python train.py --model="image classifier" --dataset="photos of arthropod specimens (BIOSCAN-5M)" --train_examples=48750 --image_size=32 --crop_scale_min=0.5 --horizontal_flip=true --translate=0.12 --color_jitter=0.1 --cutout=0.4 --targets=["family"] --num_classes=218 --arch="convnext" --isotropic=false --norm="rmsnorm" --activation="swiglu" --moe="top_k" --num_experts=32 --moe_every=1 --expert_mlp_ratio=0.25 --experts_per_token=1 --shared_expert=false --patch_size=[2, 2] --depths=[2, 5, 5] --widths=[64, 128, 256] --kernel_size=5 --label_smoothing=0.1 --loss="cross_entropy" --optimizer="muon" --muon_scale="spectral" --lr=0.014 --momentum=0.95 --nesterov=true --orthogonalizer="polar_express" --adamw_lr_other_params=0.0018 --grad_clip=1.0 --steps=24400 --batch_size=128 --epochs=64.1 --lr_schedule="linear" --final_lr_fraction=0.1 --warmup_steps=1220 --weight_decay=0.02 --adamw_weight_decay_other_params=0
Rows from block 8 of a small image classifier, named by matrix and row number. Rows with one number within an expert belong to one neuron, the router's apart. Each number is 500 + 40 x the weight over its row's rms, rounded and kept within 0 to 999. All counts start at 0. Numbers have three digits each.
Before each expert's rows are labels from the 100 images, of 14976, where the router gives the expert most weight on average: "top examples" is what is common among them. Only what is clearly more common there than usual is listed. The data: photos of arthropod specimens (BIOSCAN-5M).
# router: router (model.blocks.8.mlp.router.weight, 32x256, trained with AdamW), inputs 192-255
# gate: expert gate (model.blocks.8.mlp.gate, 32x64x256), inputs 192-255
# up: expert up (model.blocks.8.mlp.up, 32x64x256), inputs 192-255
# down: expert down (model.blocks.8.mlp.down, 32x256x64, transposed), outputs 192-255

# expert 10
top examples: order Coleoptera; family Staphylinidae
router.10:549511535419460535500570501503457520504506557569538488587549614488543525464525515517513492553554452592503584450477470429437430494494504462540532532466444472567551500441492511516491460508445487
gate.0:484554540499501572478483522515484516474537485555476445482544495579471481459469481519558537460443527463522431524502524534563551532501462568498534466522484580445482487508487520434499443488498446
up.0:498522559491474574445502509514530558433555502569458449487518516547467477446494447533565533516465521467528468533544508522534547513478463534539522458509495606465502516524500544432465440493524495
down.0:516509524491559510524516552496484515454494490512548478536483526491486543507547497545479477519563491487533498530549521521415490450597500545442466533584515504441576509499535530516486508497506512
gate.1:444502488522479501520461549511490456510517502516534483506513474482511508458536508530452491599494528596476535482480510559554460535498524485460512567516457478449508507462490549552436518516468539
up.1:491449562484517517557459548497538512505522473554493569583518471523486528537505514496454468547518545581514472470493479491523491491488614464449475565494531508470509503491534556513476520520661518
down.1:507490465554448542471479520464486501473514493431471575521483541477474479508465493429524492503554472447464538464523437577473468536587490429546546455471545479467467547540427495438543529498513515
gate.2:401458567483467507531491540490511525505518473511501442517508542435495526493470529482576557545529496583484532556474472519487545564489487458531540407348499439479494537455548588505489483501429525
up.2:572550435535557464485518463517481485519501520517471559439507469518490455523531453526426460451498514416523455478542519500538465427532486567459468563624521482548495498527482432469500513492517447
down.2:409535481541543583476533524484470448530525574463525428442500540471506478532476546490635517497512510493521477501439512570459485520516504500507539494504468488457511536588455493420488486495439460
gate.3:497514474526517510543423455475468460462491435512521557522535485503533568469484489500522476440505544376465521446489507490499517529498523496413523518453478529472461484535523473512514496470442520
up.3:555469434490485513522493471471508456514556526488508598500528506516519547493500542518514494494534537520515542460521433492551485550478499484474554504531463512504424465503526496520428565485428524
down.3:491487468526414510510518483510500482451583520534569489473518539492512534543505442550489473518575468530532500538480521483568493464470438572515510566600467509499516479526516482524456558443478479
gate.4:542463493433448512505506474556571532530511521601514474535480558471531484488500466500485549457506527352417486487541538495560496467521475485542523438499500533446540510533486480510505464515485543
up.4:571426488524469472496518516512552560480466486544535506536472569452523509509457462468513449508487510381420510496520473412558516456502452486482498490493501520499480437543504482533513547487437550
down.4:521516562497524453573477558481494555490516455541520552501419550515537492485488467493414528534500515501477535447537545444474476555481552485482520497538549406496518499511505542492568502497471495
gate.5:446501580536416538494502560464517524462497486508458447533532452475450494514483513502530481539569546404436526526469467500474458479545542509503551440349502460532568484489518508580530532448470521
up.5:591563491541478517487501489431488417490502455491517499516500502512532498491489506472425466489475532467517477533495506456471466476531496497477486427572523457488489485490547507605513590516492520
down.5:485481516456545529506448555566556465472567554520577446496547509406449525517569505504546574509477465546565456536437480568435463503490505509500564477524480482465504455530485536517513560513480492

# expert 21
top examples: order Coleoptera
router.21:568486479458430508539360498471512536457554491516486496496529537422460489481510541462481497496473509542441571477452521491417453537530427461500440544431471513527525568544472500514461491519536446
gate.0:445493539502447439482509502509538509463579553553524488494476537471512469482457498456538428451474576462422509536520486563539484463530517514624525468413490508499484504565507549487516529528461487
up.0:533458456517507555457548430458525486562407432496518530557495432506469549517516475512538538500555396510512567466502531503505477495459495511508477497525471547505564523507512407494528501517478497
down.0:493566543453454514506535599489508513402466408511521426484561520562470509472519578540514541472487518487476542468518471531549570541513513486478509630543527561514534500491555470541556507536539479
gate.1:520519562478476516503542535514472558567522509436457491499589497595533552478485524503470539564446508533556527483532467445511548532498517520498522600413544486508506428469508581463525469554463504
up.1:556521425507506466511453491449553439509504454548502522509443544454485437556503485461488520462569502476528460500415569511516446412477497469464501471533480481527490539452496468476487541449496529
down.1:536548462527540543432497485485392511506554507467495468534443503478543425526495522501460567481482459453505573481476516501505495497485418420560502482475502478430524570543491417548542504468467497
gate.2:590516542487513593546526500501577460526379461529487558444540433503532567502501469453507522411487539465473437485479491523471493450462457465477479450476467538531441475549522568531562506500446492
up.2:490502496524581448483461543489481585481588514416510454548428554416498475537535528544468471519573487485510534471533463439473551508536570546427498461560515389486486514404495441488486480526561523
down.2:467484503525463572493438523480510473534492538512571446662527522507459421505582500531527511537448463461505573587519531483488552493482455466510489548513487516525532494512419416506425522506523531
gate.3:506497523496461476498530505474514517484448497517543406495484458488428589532467494561513478464480567505536517488580494472485554471463464438484523482492509465481436497450522546475574622483483501
up.3:490564522525460483514500514472515510450436459493503421480477449497443563504495475533482449462484558537497560511542486479471482484511435453540505496463493501519464507460502540504554633493512509
down.3:509520458508542586542440520463468522442477478502474467564504547546522536490399471515501516509480557505509548466498506539493549507477534516506475569447444526485472495547472497488483545485480491
gate.4:559624534523496497433513524520492514574517515552578538467474511493565537537451525468454514616566517459471467539397443494525438432480455509408496476521499542399482547525539575497536512474481502
up.4:492396483467445522558519522497502513445492564512460465526504508524487458487551482520473509449466429542442554511564524518413516557557506497537505444380545415565504435490474452520465499525465469
down.4:542507473561494482466488513522476486467437564510420541566481490506465404473565554494492509477484476567501487531558431541551505531562539481546539492463504526541452504534454484553478441512521544
gate.5:459454533503491507492452472516486533511487474473513604535441512512554522492507460499549473484454511449574515492455486459538475502513502451454548581565502480441529486526454496486532477512625528
up.5:460466548519480519502478449526499527527503489494504564549435543494521534491489460495525462501421474486524514526461520476534486511512493427467550575554483458424525474526460483466511470493586530
down.5:407478466531466514580520442497457545571515473506480432505557488555511467511573506514545487525483518453550507458461542427517525577509487481487517488448452520501573517499454553522464436464511493

# expert 24
top examples: order Lepidoptera
router.24:518463528477424541475535515516489510539516477458453467530495537476527502511465521485487542513559517448439507458554476437578509526483475492469477439447482523444493552447502493510460525539531468
gate.0:458447482574483479515549518491433484511462537476469468558518496538474474505461502507434523522523535451500448486587492460496445426530492503545439441498533592530582531521466483550481480463503466
up.0:507544499520478517527430486523497453527487522525524509456492496543505421477536516480514524459503512407502485534543509493425490442547498525471511393494566462471475426524511469510483489428531538
down.0:448463526577506531491533427475527515470443452503499436530481526468527521514577560492489547491468551444559502503507519556566513540537504491467476500535515546575429553530463520499458530465465457
gate.1:494491502489482542526529532463527499498566444394468476596631399506542566512549532503433480501561500569536507503481437523554431558537485508498511521613506478497525515521486469516495497494470539
up.1:457492500542523486562491503545471514469502499584600506413476521510486458518498470510577551560545481510451491498438550500503518497500514495468500451398476444516462506542555572512522472496487461
down.1:557477468474488437489466501558521503516461438427409555503522515497506453443478484525566483511587470535510460526477550489517456467511466480496490554435518455513531492480488406464490520543582478
gate.2:494467534489434526498562504449489392515508543486590477402512501470525543482507492523543449465434459528536492500461491530521602406485483509496488593499516544473479526446515461486528503555541478
up.2:457537481516581483514432475529499588481515450493445534649439481527457446470479455472487538538517459452518532504501498464485447557508506498475500468477504510528452462577495571475484441465469520
down.2:478484565510548447411467470490463380460501420538449486510451580566466447479528551495511524526514508500436500558397491439546469504517587403544509483527433469461474525491529495529446527451493490
gate.3:489518492508449555524528483503510479510456395462568413513534491511469540510438509513550475559498563417424489387432484490514463474518498532492473490582484524513476537530538477573419543428499515
up.3:475502505513480557519529491506516484499460411462579404517517491550493534520454541491543443547505573408426502413467499489498493492513492527526475477599491553500472545526526459599442536420508512
down.3:610403478465478431444537550443516488500505487502534503521498532484461543472521479449392619482481522548500472514488492479568524502552524549485564527481503501537433455517509537441471529465569556
gate.4:509427524506480525512481502522499525492476539462481469416537417521513498486441533513454495564503475520562484524424500499538488557498488513440482532486479564505473498565548574531515457551589489
up.4:478567498525515472505495485496499470509517450510517552559475562494476542516525499491509518450522533486460544458568518498410528445502528488585524451504537449486503531432464489492531560449376499
down.4:566470542499509453520543526531484552578470488517575475544488469435558506501583409549447510543533461504532513481543524544520501506568492564514535535539573571491496507525465496517556511569451532
gate.5:570475421506533487489543531527496495510507463523490433482456503524555520489521504464433505533525481475536455468500530547514543439540458555501503469617477450536489514453491571530502504508527485
up.5:593469405508530497512540516479515524531511441501495439427488508530563534527556459484431514516508499485507443472504512532503531454520437531492501491533482466466446485447415532458510470465522496
down.5:469475508545494518524550422502443494487474512414473435448519476467507507503529511454521516591520554467406551491482533535516506517506484462480456501552526487493507508494473446565503496455568441

# expert 19
top examples: order Hymenoptera; family Ichneumonidae
router.19:441588491457458543571539541504507502474483447488539465526452566457475507488476540520558505547495549478481445493505439469470425459506579506466551518483536531523551487549550494513517500481426488
gate.0:519495546562515499496501504469469517610511500441501469548585490473507505463533487498461491521424451465542548456499551437478497424542461524582463542569551487484534476423514456520515499531521526
up.0:463492428427491499527503525527529539377467543548492554487454498511470546504457514516494511466572564506489470540506469579513515559429495472451527455445497519507525516588514521437484497493493467
down.0:529565549459500509458541471486489498505440514503475518429518494542464572511519472457497525502467455486459505456448446506528524520499456472435543539522509425514452537470505562517528478511484474
gate.1:546466510485499490605529486537480523426494512516488460548481431516501460518417525482452406494479501481506446503497454517570548463526459520483491506439476423453547430546554515553582476544516525
up.1:511413490505471541547540548511468554490524517513493516543496500511464495512411495440471419499524415603442498486507507544497492430542443505508523546492508504527496464538542594479530486489503489
down.1:418573491497532530379502433485566464465483516459450489475479482515475508458519514498470464530482460451481514500532474510509535508492518488443536466504564504543539504421461433515466514508479505
gate.2:450473493548534514427526507553514535560483478505481500524448524521568533519449468491413526550462494431449453474495471468485501504436435484565506532569457534473553485495517505490501433514433453
up.2:574513533497497496575591546516504499507490548460514493517523542459575475478495488476527484552533546425549557453430502501520504526516531493463486439570509470458449493496484543525452579529533516
down.2:522503525460485509483376581440531513513524465505469457415526558458493484467507497473572459521525490501564498498426502483486465429480457457497428513512499442546512486494506563517471517525542517
gate.3:439472438471444478492473481506492518577457553436463529444538426500464610495459487512444461507544555421481528548532520529411527485512550519471528515505470524402534508478495490439472535453492457
up.3:560543582512549512521515503468501483438496456567533487549455559484505403528548518498519518488477471601567492480495479484581508513517484493515477490531534470587457490538518500592533509527552552
down.3:467535441496492544604531523459545460519476439511490534548432579466516528528526515573515524452515533494493494438356479471464487472504489529507544494518560524452487520476407555508543479511433464
gate.4:600581449475495515486506449523479489476519541550488487414563482516455480507522528428496503428513547494486523537583498480565499510527492514489465487495541569486546455471544546493501593558541509
up.4:558508486543519533495473519448485518536490547517589496469558507489518499494475530497517514493521577561419501559574487476523531564519443507489446495449556520450527503450506474462512539566550470
down.4:545498498508553510490520517534494382453561472567482469528475541476458479539524423532504493531544420463548543592447469523464492417513424535489433488529548475457487576488473445480460462518522484
gate.5:508553531492527511427529537536582484487463436551549520458519547467519548481528513528525478395502523540538526484499506497528532491526422497473524497491405528499496482499489622545505442454480508
up.5:546528558516517510445574534540587509467472453544552534443522544456511563462538504510499492476499537532529525489515519511526553502548443487488502534505393520502490479515478572538492451437458523
down.5:450539532443504517497487470457455552491537520547543455439513525569547500518496518439486530485473468455531490525477528454501506438588548491495532424516491446539563474537556498515515511483563489