{"arch": "convnext", "model": "image classifier", "dataset": "photos of arthropod specimens (BIOSCAN-5M)", "train_examples": 48750, "image_size": 32, "crop_scale_min": 0.5, "horizontal_flip": true, "translate": 0.12, "color_jitter": 0.1, "cutout": 0.4, "targets": ["family"], "num_classes": 218, "isotropic": false, "norm": "rmsnorm", "activation": "swiglu", "moe": "top_k", "num_experts": 32, "moe_every": 1, "expert_mlp_ratio": 0.25, "experts_per_token": 1, "shared_expert": false, "patch_size": [2, 2], "depths": [2, 5, 5], "widths": [64, 128, 256], "kernel_size": 5, "label_smoothing": 0.1, "loss": "cross_entropy", "optimizer": "muon", "muon_scale": "spectral", "lr": 0.014, "momentum": 0.95, "nesterov": true, "orthogonalizer": "polar_express", "adamw_lr_other_params": 0.0018, "grad_clip": 1.0, "steps": 24400, "batch_size": 128, "epochs": 64.1, "lr_schedule": "linear", "final_lr_fraction": 0.1, "warmup_steps": 1220, "weight_decay": 0.02, "adamw_weight_decay_other_params": 0}
Rows from block 3 of a small image classifier, named by matrix and row number. Rows with one number within an expert belong to one neuron, the router's apart. Each number is 128 + 32 x the weight over its row's rms, rounded and kept within 0 to 255. All counts start at 0.
Before each expert's rows are labels from the 100 images, of 14976, where the router gives the expert most weight on average: "patch colour" is the nearest of a few named colours to the mean colour under the peak; "strongest on" is what is common among them. Only what is clearly more common there than usual is listed. The data: photos of arthropod specimens (BIOSCAN-5M).
# router: router (model.blocks.3.mlp.router.weight, 32x128, trained with AdamW), inputs 0-63
# gate: expert gate (model.blocks.3.mlp.gate, 32x32x128), inputs 0-63
# up: expert up (model.blocks.3.mlp.up, 32x32x128), inputs 0-63
# down: expert down (model.blocks.3.mlp.down, 32x128x32, transposed), outputs 0-63

# expert 1
patch colour: white
strongest on: order Hymenoptera
router.1 [169 116 107 132 176 146 120 143 156 108 189 108 130 155 115 174 139  89 124 110 137 149 178 181 171 122  82 121  97 121 156  84  97 157 116  99 176 176 161 143 142 202 131 140  80 185 148 165 125 127 124 160 130 170 176 110 117 103 175 183 104 120  76 152]
gate.0 [ 88  80 136 110  91 163 137 138 125 126 110 134 144 169 108 107 160 162 136 173  99 103 134 133  95 139 125 139 162 158 102 130 102 120 160  62 132 120 146 106  84 123 123  98 133 149  90  90 161 112 123  66  66 132  95 181 141 156  97 105  87  95 103 114]
up.0 [103 176 127 118 134 163 166  94  92 108 131  82 151  85 107 135 116 137 109 156 111 138  60 113  84 104 155 151 147 116 118 163 162  68 123  89 139 151 145 108 159 122 106 152 176 127 175 131 150 119 149 106 118 153 139 114 113 106 190  86 168  85  67 115]
down.0 [162 107 159 232 134 198 123 167  96  89 117  95  86 100 130 126 125 186 113 132 119  97 114 133 113 109 156 108  88  99 123 110  83 161  58 168 100 115 110 116 181  93  96 143 121 139 102 111 146 159 140  83 194 110 145 140 114 128  86 121 140 132 134 137]
gate.1 [166 133 149 133  78  82 124  94 134 133  93 148 141 129 180 121 111 166 172 154 166 162 133  84 142 105 127 142 128 169  72 138 101 131 143 134 157  55 137  64 147 110 153 110 141  96 167 120 120 160 103 133  89 137 109  77 147 141  91 153 154 205 152 146]
up.1 [149 148 138 140  86 104 135 128 159 117  79 128 117 120 169 155  93 151 117 112  70  96 169 103 135 175 145 182 106 152 105 171 132 168 158 114 133 130 131 138 101 147 115 150  79 132 130 135 119 130 173  84 191 162 141 107 102  93 106 154 118 133 176 107]
down.1 [108 137 121 132 149 146 122  85 145 206 136 188 109 153 123 118 153  93 172 120  99 165 118 154 118 115 134 110 184 152 121 179  97 163 103 121 180 153 130  93 150 164  29 109 126 127 195 145 150 152  74 120 120 107 125 158 108 140 172 115  74 178 121 146]
gate.2 [103 111  78 114 115  97 117 152 108 110 185 199  79  60 161 179 152 173 103 129 105  78 153 128 136 181 102 117 100 129 121 107 173 192 120 120 179 119 131 134  72 170 132 117 116 172 109 122 107 144 127  83 187 168 153 170  60 124  70 162 103 166 122 134]
up.2 [118 131 174 109 105 113 137 151 153 135  90  54 205 151 111 118  82 100 119 115 107 170 103 135  91  73 132 133 172 107 166 119 144  82 157  94 102 126  93  94  89 116 161 179 125  92 167 111 173 152 174 159  96  92 154  81  91 162 150 103 140  78 163 128]
down.2 [115 113 122 102 120 115 182 149 105 167 114 135 166 143 152 122 154  79 143 122 170  80 116  86 115 130 116 163 122  77 112 110  92 184 157 137 159 159 223 105  68 157  94 166  87 145 126 196 155 131 113 119 122 135 140  88 171 120 152 126 152  73 113 153]

# expert 14
patch colour: grey; brown
strongest on: order Hymenoptera
router.14 [156 105 133 114  98  73 147  97  90  65 126  97 145 124 185 132 104 131 107 157 100 133 114 103  84 179 118 123 104 105 115  64 186 114 152  78  71 161 105 151 134 133 157 132 134  96 175 106 169 151 108 143 117 122  86 132 122 155 126 140 192  47  92  82]
gate.0 [166 150 197  89 101 144 104   0 137 132  78 139 183 153 180 120  75  69 133 150 112  99 199 122 169 159 113  98 136 170  90 147 116  68 118 139  76  74 159 117  86 112 141 129 160 156 130 122 161 125  92 117 117 165 161 127  85 130 141 102 104 161 147  74]
up.0 [170 157 134  72  95 142 137  23 150 184  99 144 192 190 145 132  87 107 139 142  96  98 135 124 147 155 101  86 113 153  86 130 150  72 109 110  99  76 156 140  86  85 176 114 160 129 152 130 186 131  64 149 156 168 192 156  87 116 119  95 111 126 181  90]
down.0 [129 142 119 119 165  58  85  56 106 153 119 155 169 101 159 145 184 168 128 156 152 148 146 126 161  99 141 204 172 164 125 116  96 117 131 168 131  99 108 113 139 123 113 157 101 109  75 157  51 111 158 144 177 119 104 137 152 125  96 104 151 124 155  89]
gate.1 [140 169 175 139 108 147  87 191 127 130 113 112  36 128 147 105 174 115 119 165 177  97 112  91 143 136 159 148  68 115 135 122 122  93 118  73 136 127 163 114 129 179 142 133 158 141 166 105 103 107 149 131 114 166  71  87 173 112 116 172  75  71 137 109]
up.1 [137 127 187 111 119 132 165 125 179 134  74 149  70 149 139 144  96 179 126 121 198  79 115 109 159 145 113 152  97 115 159 126 134  75 118  66 151 143 142 109 115 176 129 106 175 141 194 110 127 115 154 130 113 134  94  93 183 145 124 152 131  65 110  92]
down.1 [143 137 144 144 111 148  83 138  81 119 180  97 128 174 161 108 146 128 118 135 140  80 121  41 163 117 147 105 110 102 162 121 115 176  97 110 147 116 155 146 130 125  96 146 181 112 107 133 172 171 125 133 176 199 123  70 115 110 203  91 123  91 120 112]
gate.2 [163 126  98 193 139 100 119 114 105 165 155 113 151 103  72 115 107 159 122  88 136 110 110 142  88 165 119 111 203 119 106 133 175  84 108 124  75 133 114 131 110  92 104 122 177  91  98 119 142 114  95 138 141 101 147  45 129 129 123 108 133 128 153 125]
up.2 [ 86 136 143  40  99 125 128 116 157  83  95 136 117 155 164 151 128 118 125 149 164 119 115 114 180 105 122 158  35 125 160 116  98 156 122 141 167 124 142 142  94 169 149 154 121 128 185 130 126 137 161 139 141 170 125 173 106 105 140 136 109 108 110 133]
down.2 [ 62 121 144 103 171 106  82 112 174 177  77 143 140 109 168 121  68 126 149 116 103 165 174 170 122 215 127 140 148 224 130 110 115 159 182  97 120 100 146 112 112  89 154 110  77 129 154 164 115 107  94 109 105 115  75 207 125 148  82 122 151 105 105 117]

# expert 28
patch colour: white
strongest on: order Hemiptera
router.28 [127  67 143 175 210 204 171 129 138 103 138 124 123  68  97 154 127 170 191 112 133 113 104 119 167 160 191  72 134  85 127 162 117 125 130 105  49 125 141 105 134 135 129 149 123 126 140 143 127  94 164 107 182 102 176  88 107 104 121 108 150 123 134 148]
gate.0 [157 148 171 120 122 125 128 192 176 202 118 145  99 182 117 133  82  95 104 118 174 145 144  73 151 143 112  84 144 135  99 108 172 157 134 207 157 108 130  90 139 163 132 121 120 184  70 127 144 140 125  76 197 107 136 100 149 161 142 166 142 122 146 199]
up.0 [160 151 138  84 159 188 106 119 119 153 200 140 163 102 162 137  87 135 142 164 144 109  66 109 136 166 125  77 123  67 129 141 139 145 138 122 104 135  74 146 109 171 176 152 169 148 161 149 119 103 168 162  83 142 136 109 141 137 165 135  97 124 109 107]
down.0 [157 102  86 150 143  83 141 178 141 110 112 123 166 162 143 120 122 133 141 166 126 142 122 129  90 130 143 197 150  97 134 168 114  75  76 120 178  80 155  81 197 101 123 119  89 128 155 128 146 101 172 132 157  69 170 177 175 109 150 140  81 114 118 193]
gate.1 [173  91 114 182  93 106  75  99 154 108  98 110 158 158 143 139 134 134 122 141 124 132 210 130 102 102 119 160  61 142 134  97  90 112 144 158 138 127 177  41 169 140 148 114 148 165 162 126  78 139  65  57  90 118 162 169 125 152 152 139 100 133  70  86]
up.1 [138 108 133 148 140  83 120  47 136 167 166 180  71 169 125 135  66  80  76 118 164 130 198  87 107 161  95 219 117 136 138 135  98 110 118 145 129 120 178  94 108 100 176 173 155 107 170 113 115 149 159  94 159 116  96 154 179 118 150 165 125 185 135 145]
down.1 [148 188  93  76 113  82 144 154 122 151 123  88 147 118 117 136 141 116  86 133 173  49 151 100 154 121 101 109  89 131 143  94  83 136 135 122 165 129 166 118  73 101  81 117 155 137 111 173 100  98 122 129 110 134 103 163  56 150  86  98 119 138 117 140]
gate.2 [152 148 126 167  87 143 188 151 139 178 127 133 129 113 167 119 192 143 135 113 100  65 145 154 124 147  92  99 149 110 114 117 147 130 145 176 135 176 124 151 129 111  95 107 223 151  94 103 152 136 146 112 119 132 155 213  74 161 136 194 115 112 154 129]
up.2 [ 71 216 103 127 101 155  84 130 135 115 110 194  60 111 140 144 129  83 123  90 192 112 176 130 147 139 140 153 112 122 145 114 122 126 139 117 134 130 140 128 130 145 119 115 103 152 143 170 141 133 173 101 113 166 120  54 250  90 112 150 143  94 114 118]
down.2 [ 87  66 150 124 145 160  89  86 204 106 121 151 229 148 156 208 143 154 179 149 101 151 176 168 119 156 118 134 138 148 119 106 153 207  99 125 149 122 165 117 132 112 133 129  98 124 155 122 201  87 155 149 137 132 162 169  79  93 160 115 119 137 104  99]

# expert 8
patch colour: pink
strongest on: order Coleoptera
router.8 [102 106 132 154 118 129 147 100 118 101 139 145  87  58 205  86 109 170 152 126 135 146  70 118 131 117  95 131 123 118 159 138 108 157 189  78 121 198 104 185 153 140 109 111 131 189  51 118 105 143  89  53  76 152 167 146 134 126 116 114 153 173 123 131]
gate.0 [161 100 150 132 155 121 160  99 141  84 118 102 124 112 209  96 142 101 128 181 170 122 110 137 142 139  83 111 214 144 138 117 128 157 121  82  98 110 129 145 151 123  94 153 125 151 188 142 128 119 185  89 104  99 128 189 100  78 124 120 116  75  87 153]
up.0 [ 69 192 121 106 152 155  73 144 127 160 136 143  82 201  84 141 129  88 115  94 146 177 164 107 148 152 165 152 114 161 170 113 141  89 124 170 156  88 131 164 106 157 155 128 139 164 104 148 139 130 112 162 125 115 127  48 196 152 108 152 117 184 169  92]
down.0 [142 129 174 163  97 214 106 153 126  36  68 145 134  69  78 154 182 110 108 121 106 118  89 121  86 151 106  80 148 117 123 100 140 156 181 196 147 141 143 142  54 158 131 114 116 137 139 166  86 136 156 156  69 147 164 120 143 149 144 129  87 132 153 129]
gate.1 [103 127 161 137 104 135 192 199 110  90 125 125 174 145 138 131 125  98 151 138 190 132  92 105 139 128  94  72 131 176 125 126 189  83 142 113 140 138 144  85 167  92  84 152 156 162 112 141 151 133 131 145 132 139 165 156 102 202 159 104 172 114  99 140]
up.1 [154 129 147 128  92 142 149 125  77 155 141 137  74  80 176 119 120 157  82 128 178  93 171 110 140 114 135 169 108 110 113 156 160 143 140 136 109 130  82  94 147 126  77 141  80 209 133 123  81 122  96 140  70 110  62  82  99 127 115 117 185 108  80  96]
down.1 [122  97 140 156 138 165  77 150  97  71 142 101 127 168 153 163 146 152 141 127 146 126  55 108 164 131  66 188 131 178 109 138 108 176 137 147 159 148 172 154 156 183  72 135 118 116  83 127 130 156 125 134 116 108 168 146 217  99 111 126 101 140  91 123]
gate.2 [144  87 112 148 118 158  62 115 166  99 141 143 128  51 161 125  92 140  98 144  87 112 156 142 121  99 125 143 137 174 195 154 145 147 116 122 157 108 152 153  51 135 180 120 126 162  47 148 140 139 121  87  75  95 146  46 111 125 112 151  95 150 142 125]
up.2 [ 95  94 127 104 124 159 155 145 155 185  95 110 141 184 167 117 142 105 129 153 119 100 154 169 147 135 161 109  99 134 146 173 167 117 106 110  48 145 177 138 147 132 211  83 179 122 129 139 107 128  99 116 162  95 146 124 188 132 167 124  85 137 141 160]
down.2 [ 89 115 116 154  98 147 133  63 114 116 145 148 113  78 117 117 137 113 120 134 167 131  84 138 119  99 137 124 168 144 163 192 103 118 104  58  65 159 121 129 144 191 203  90 112 148 164 143 132 125 133 102  79 160  90 190 141 122 121 139 176 155  49 130]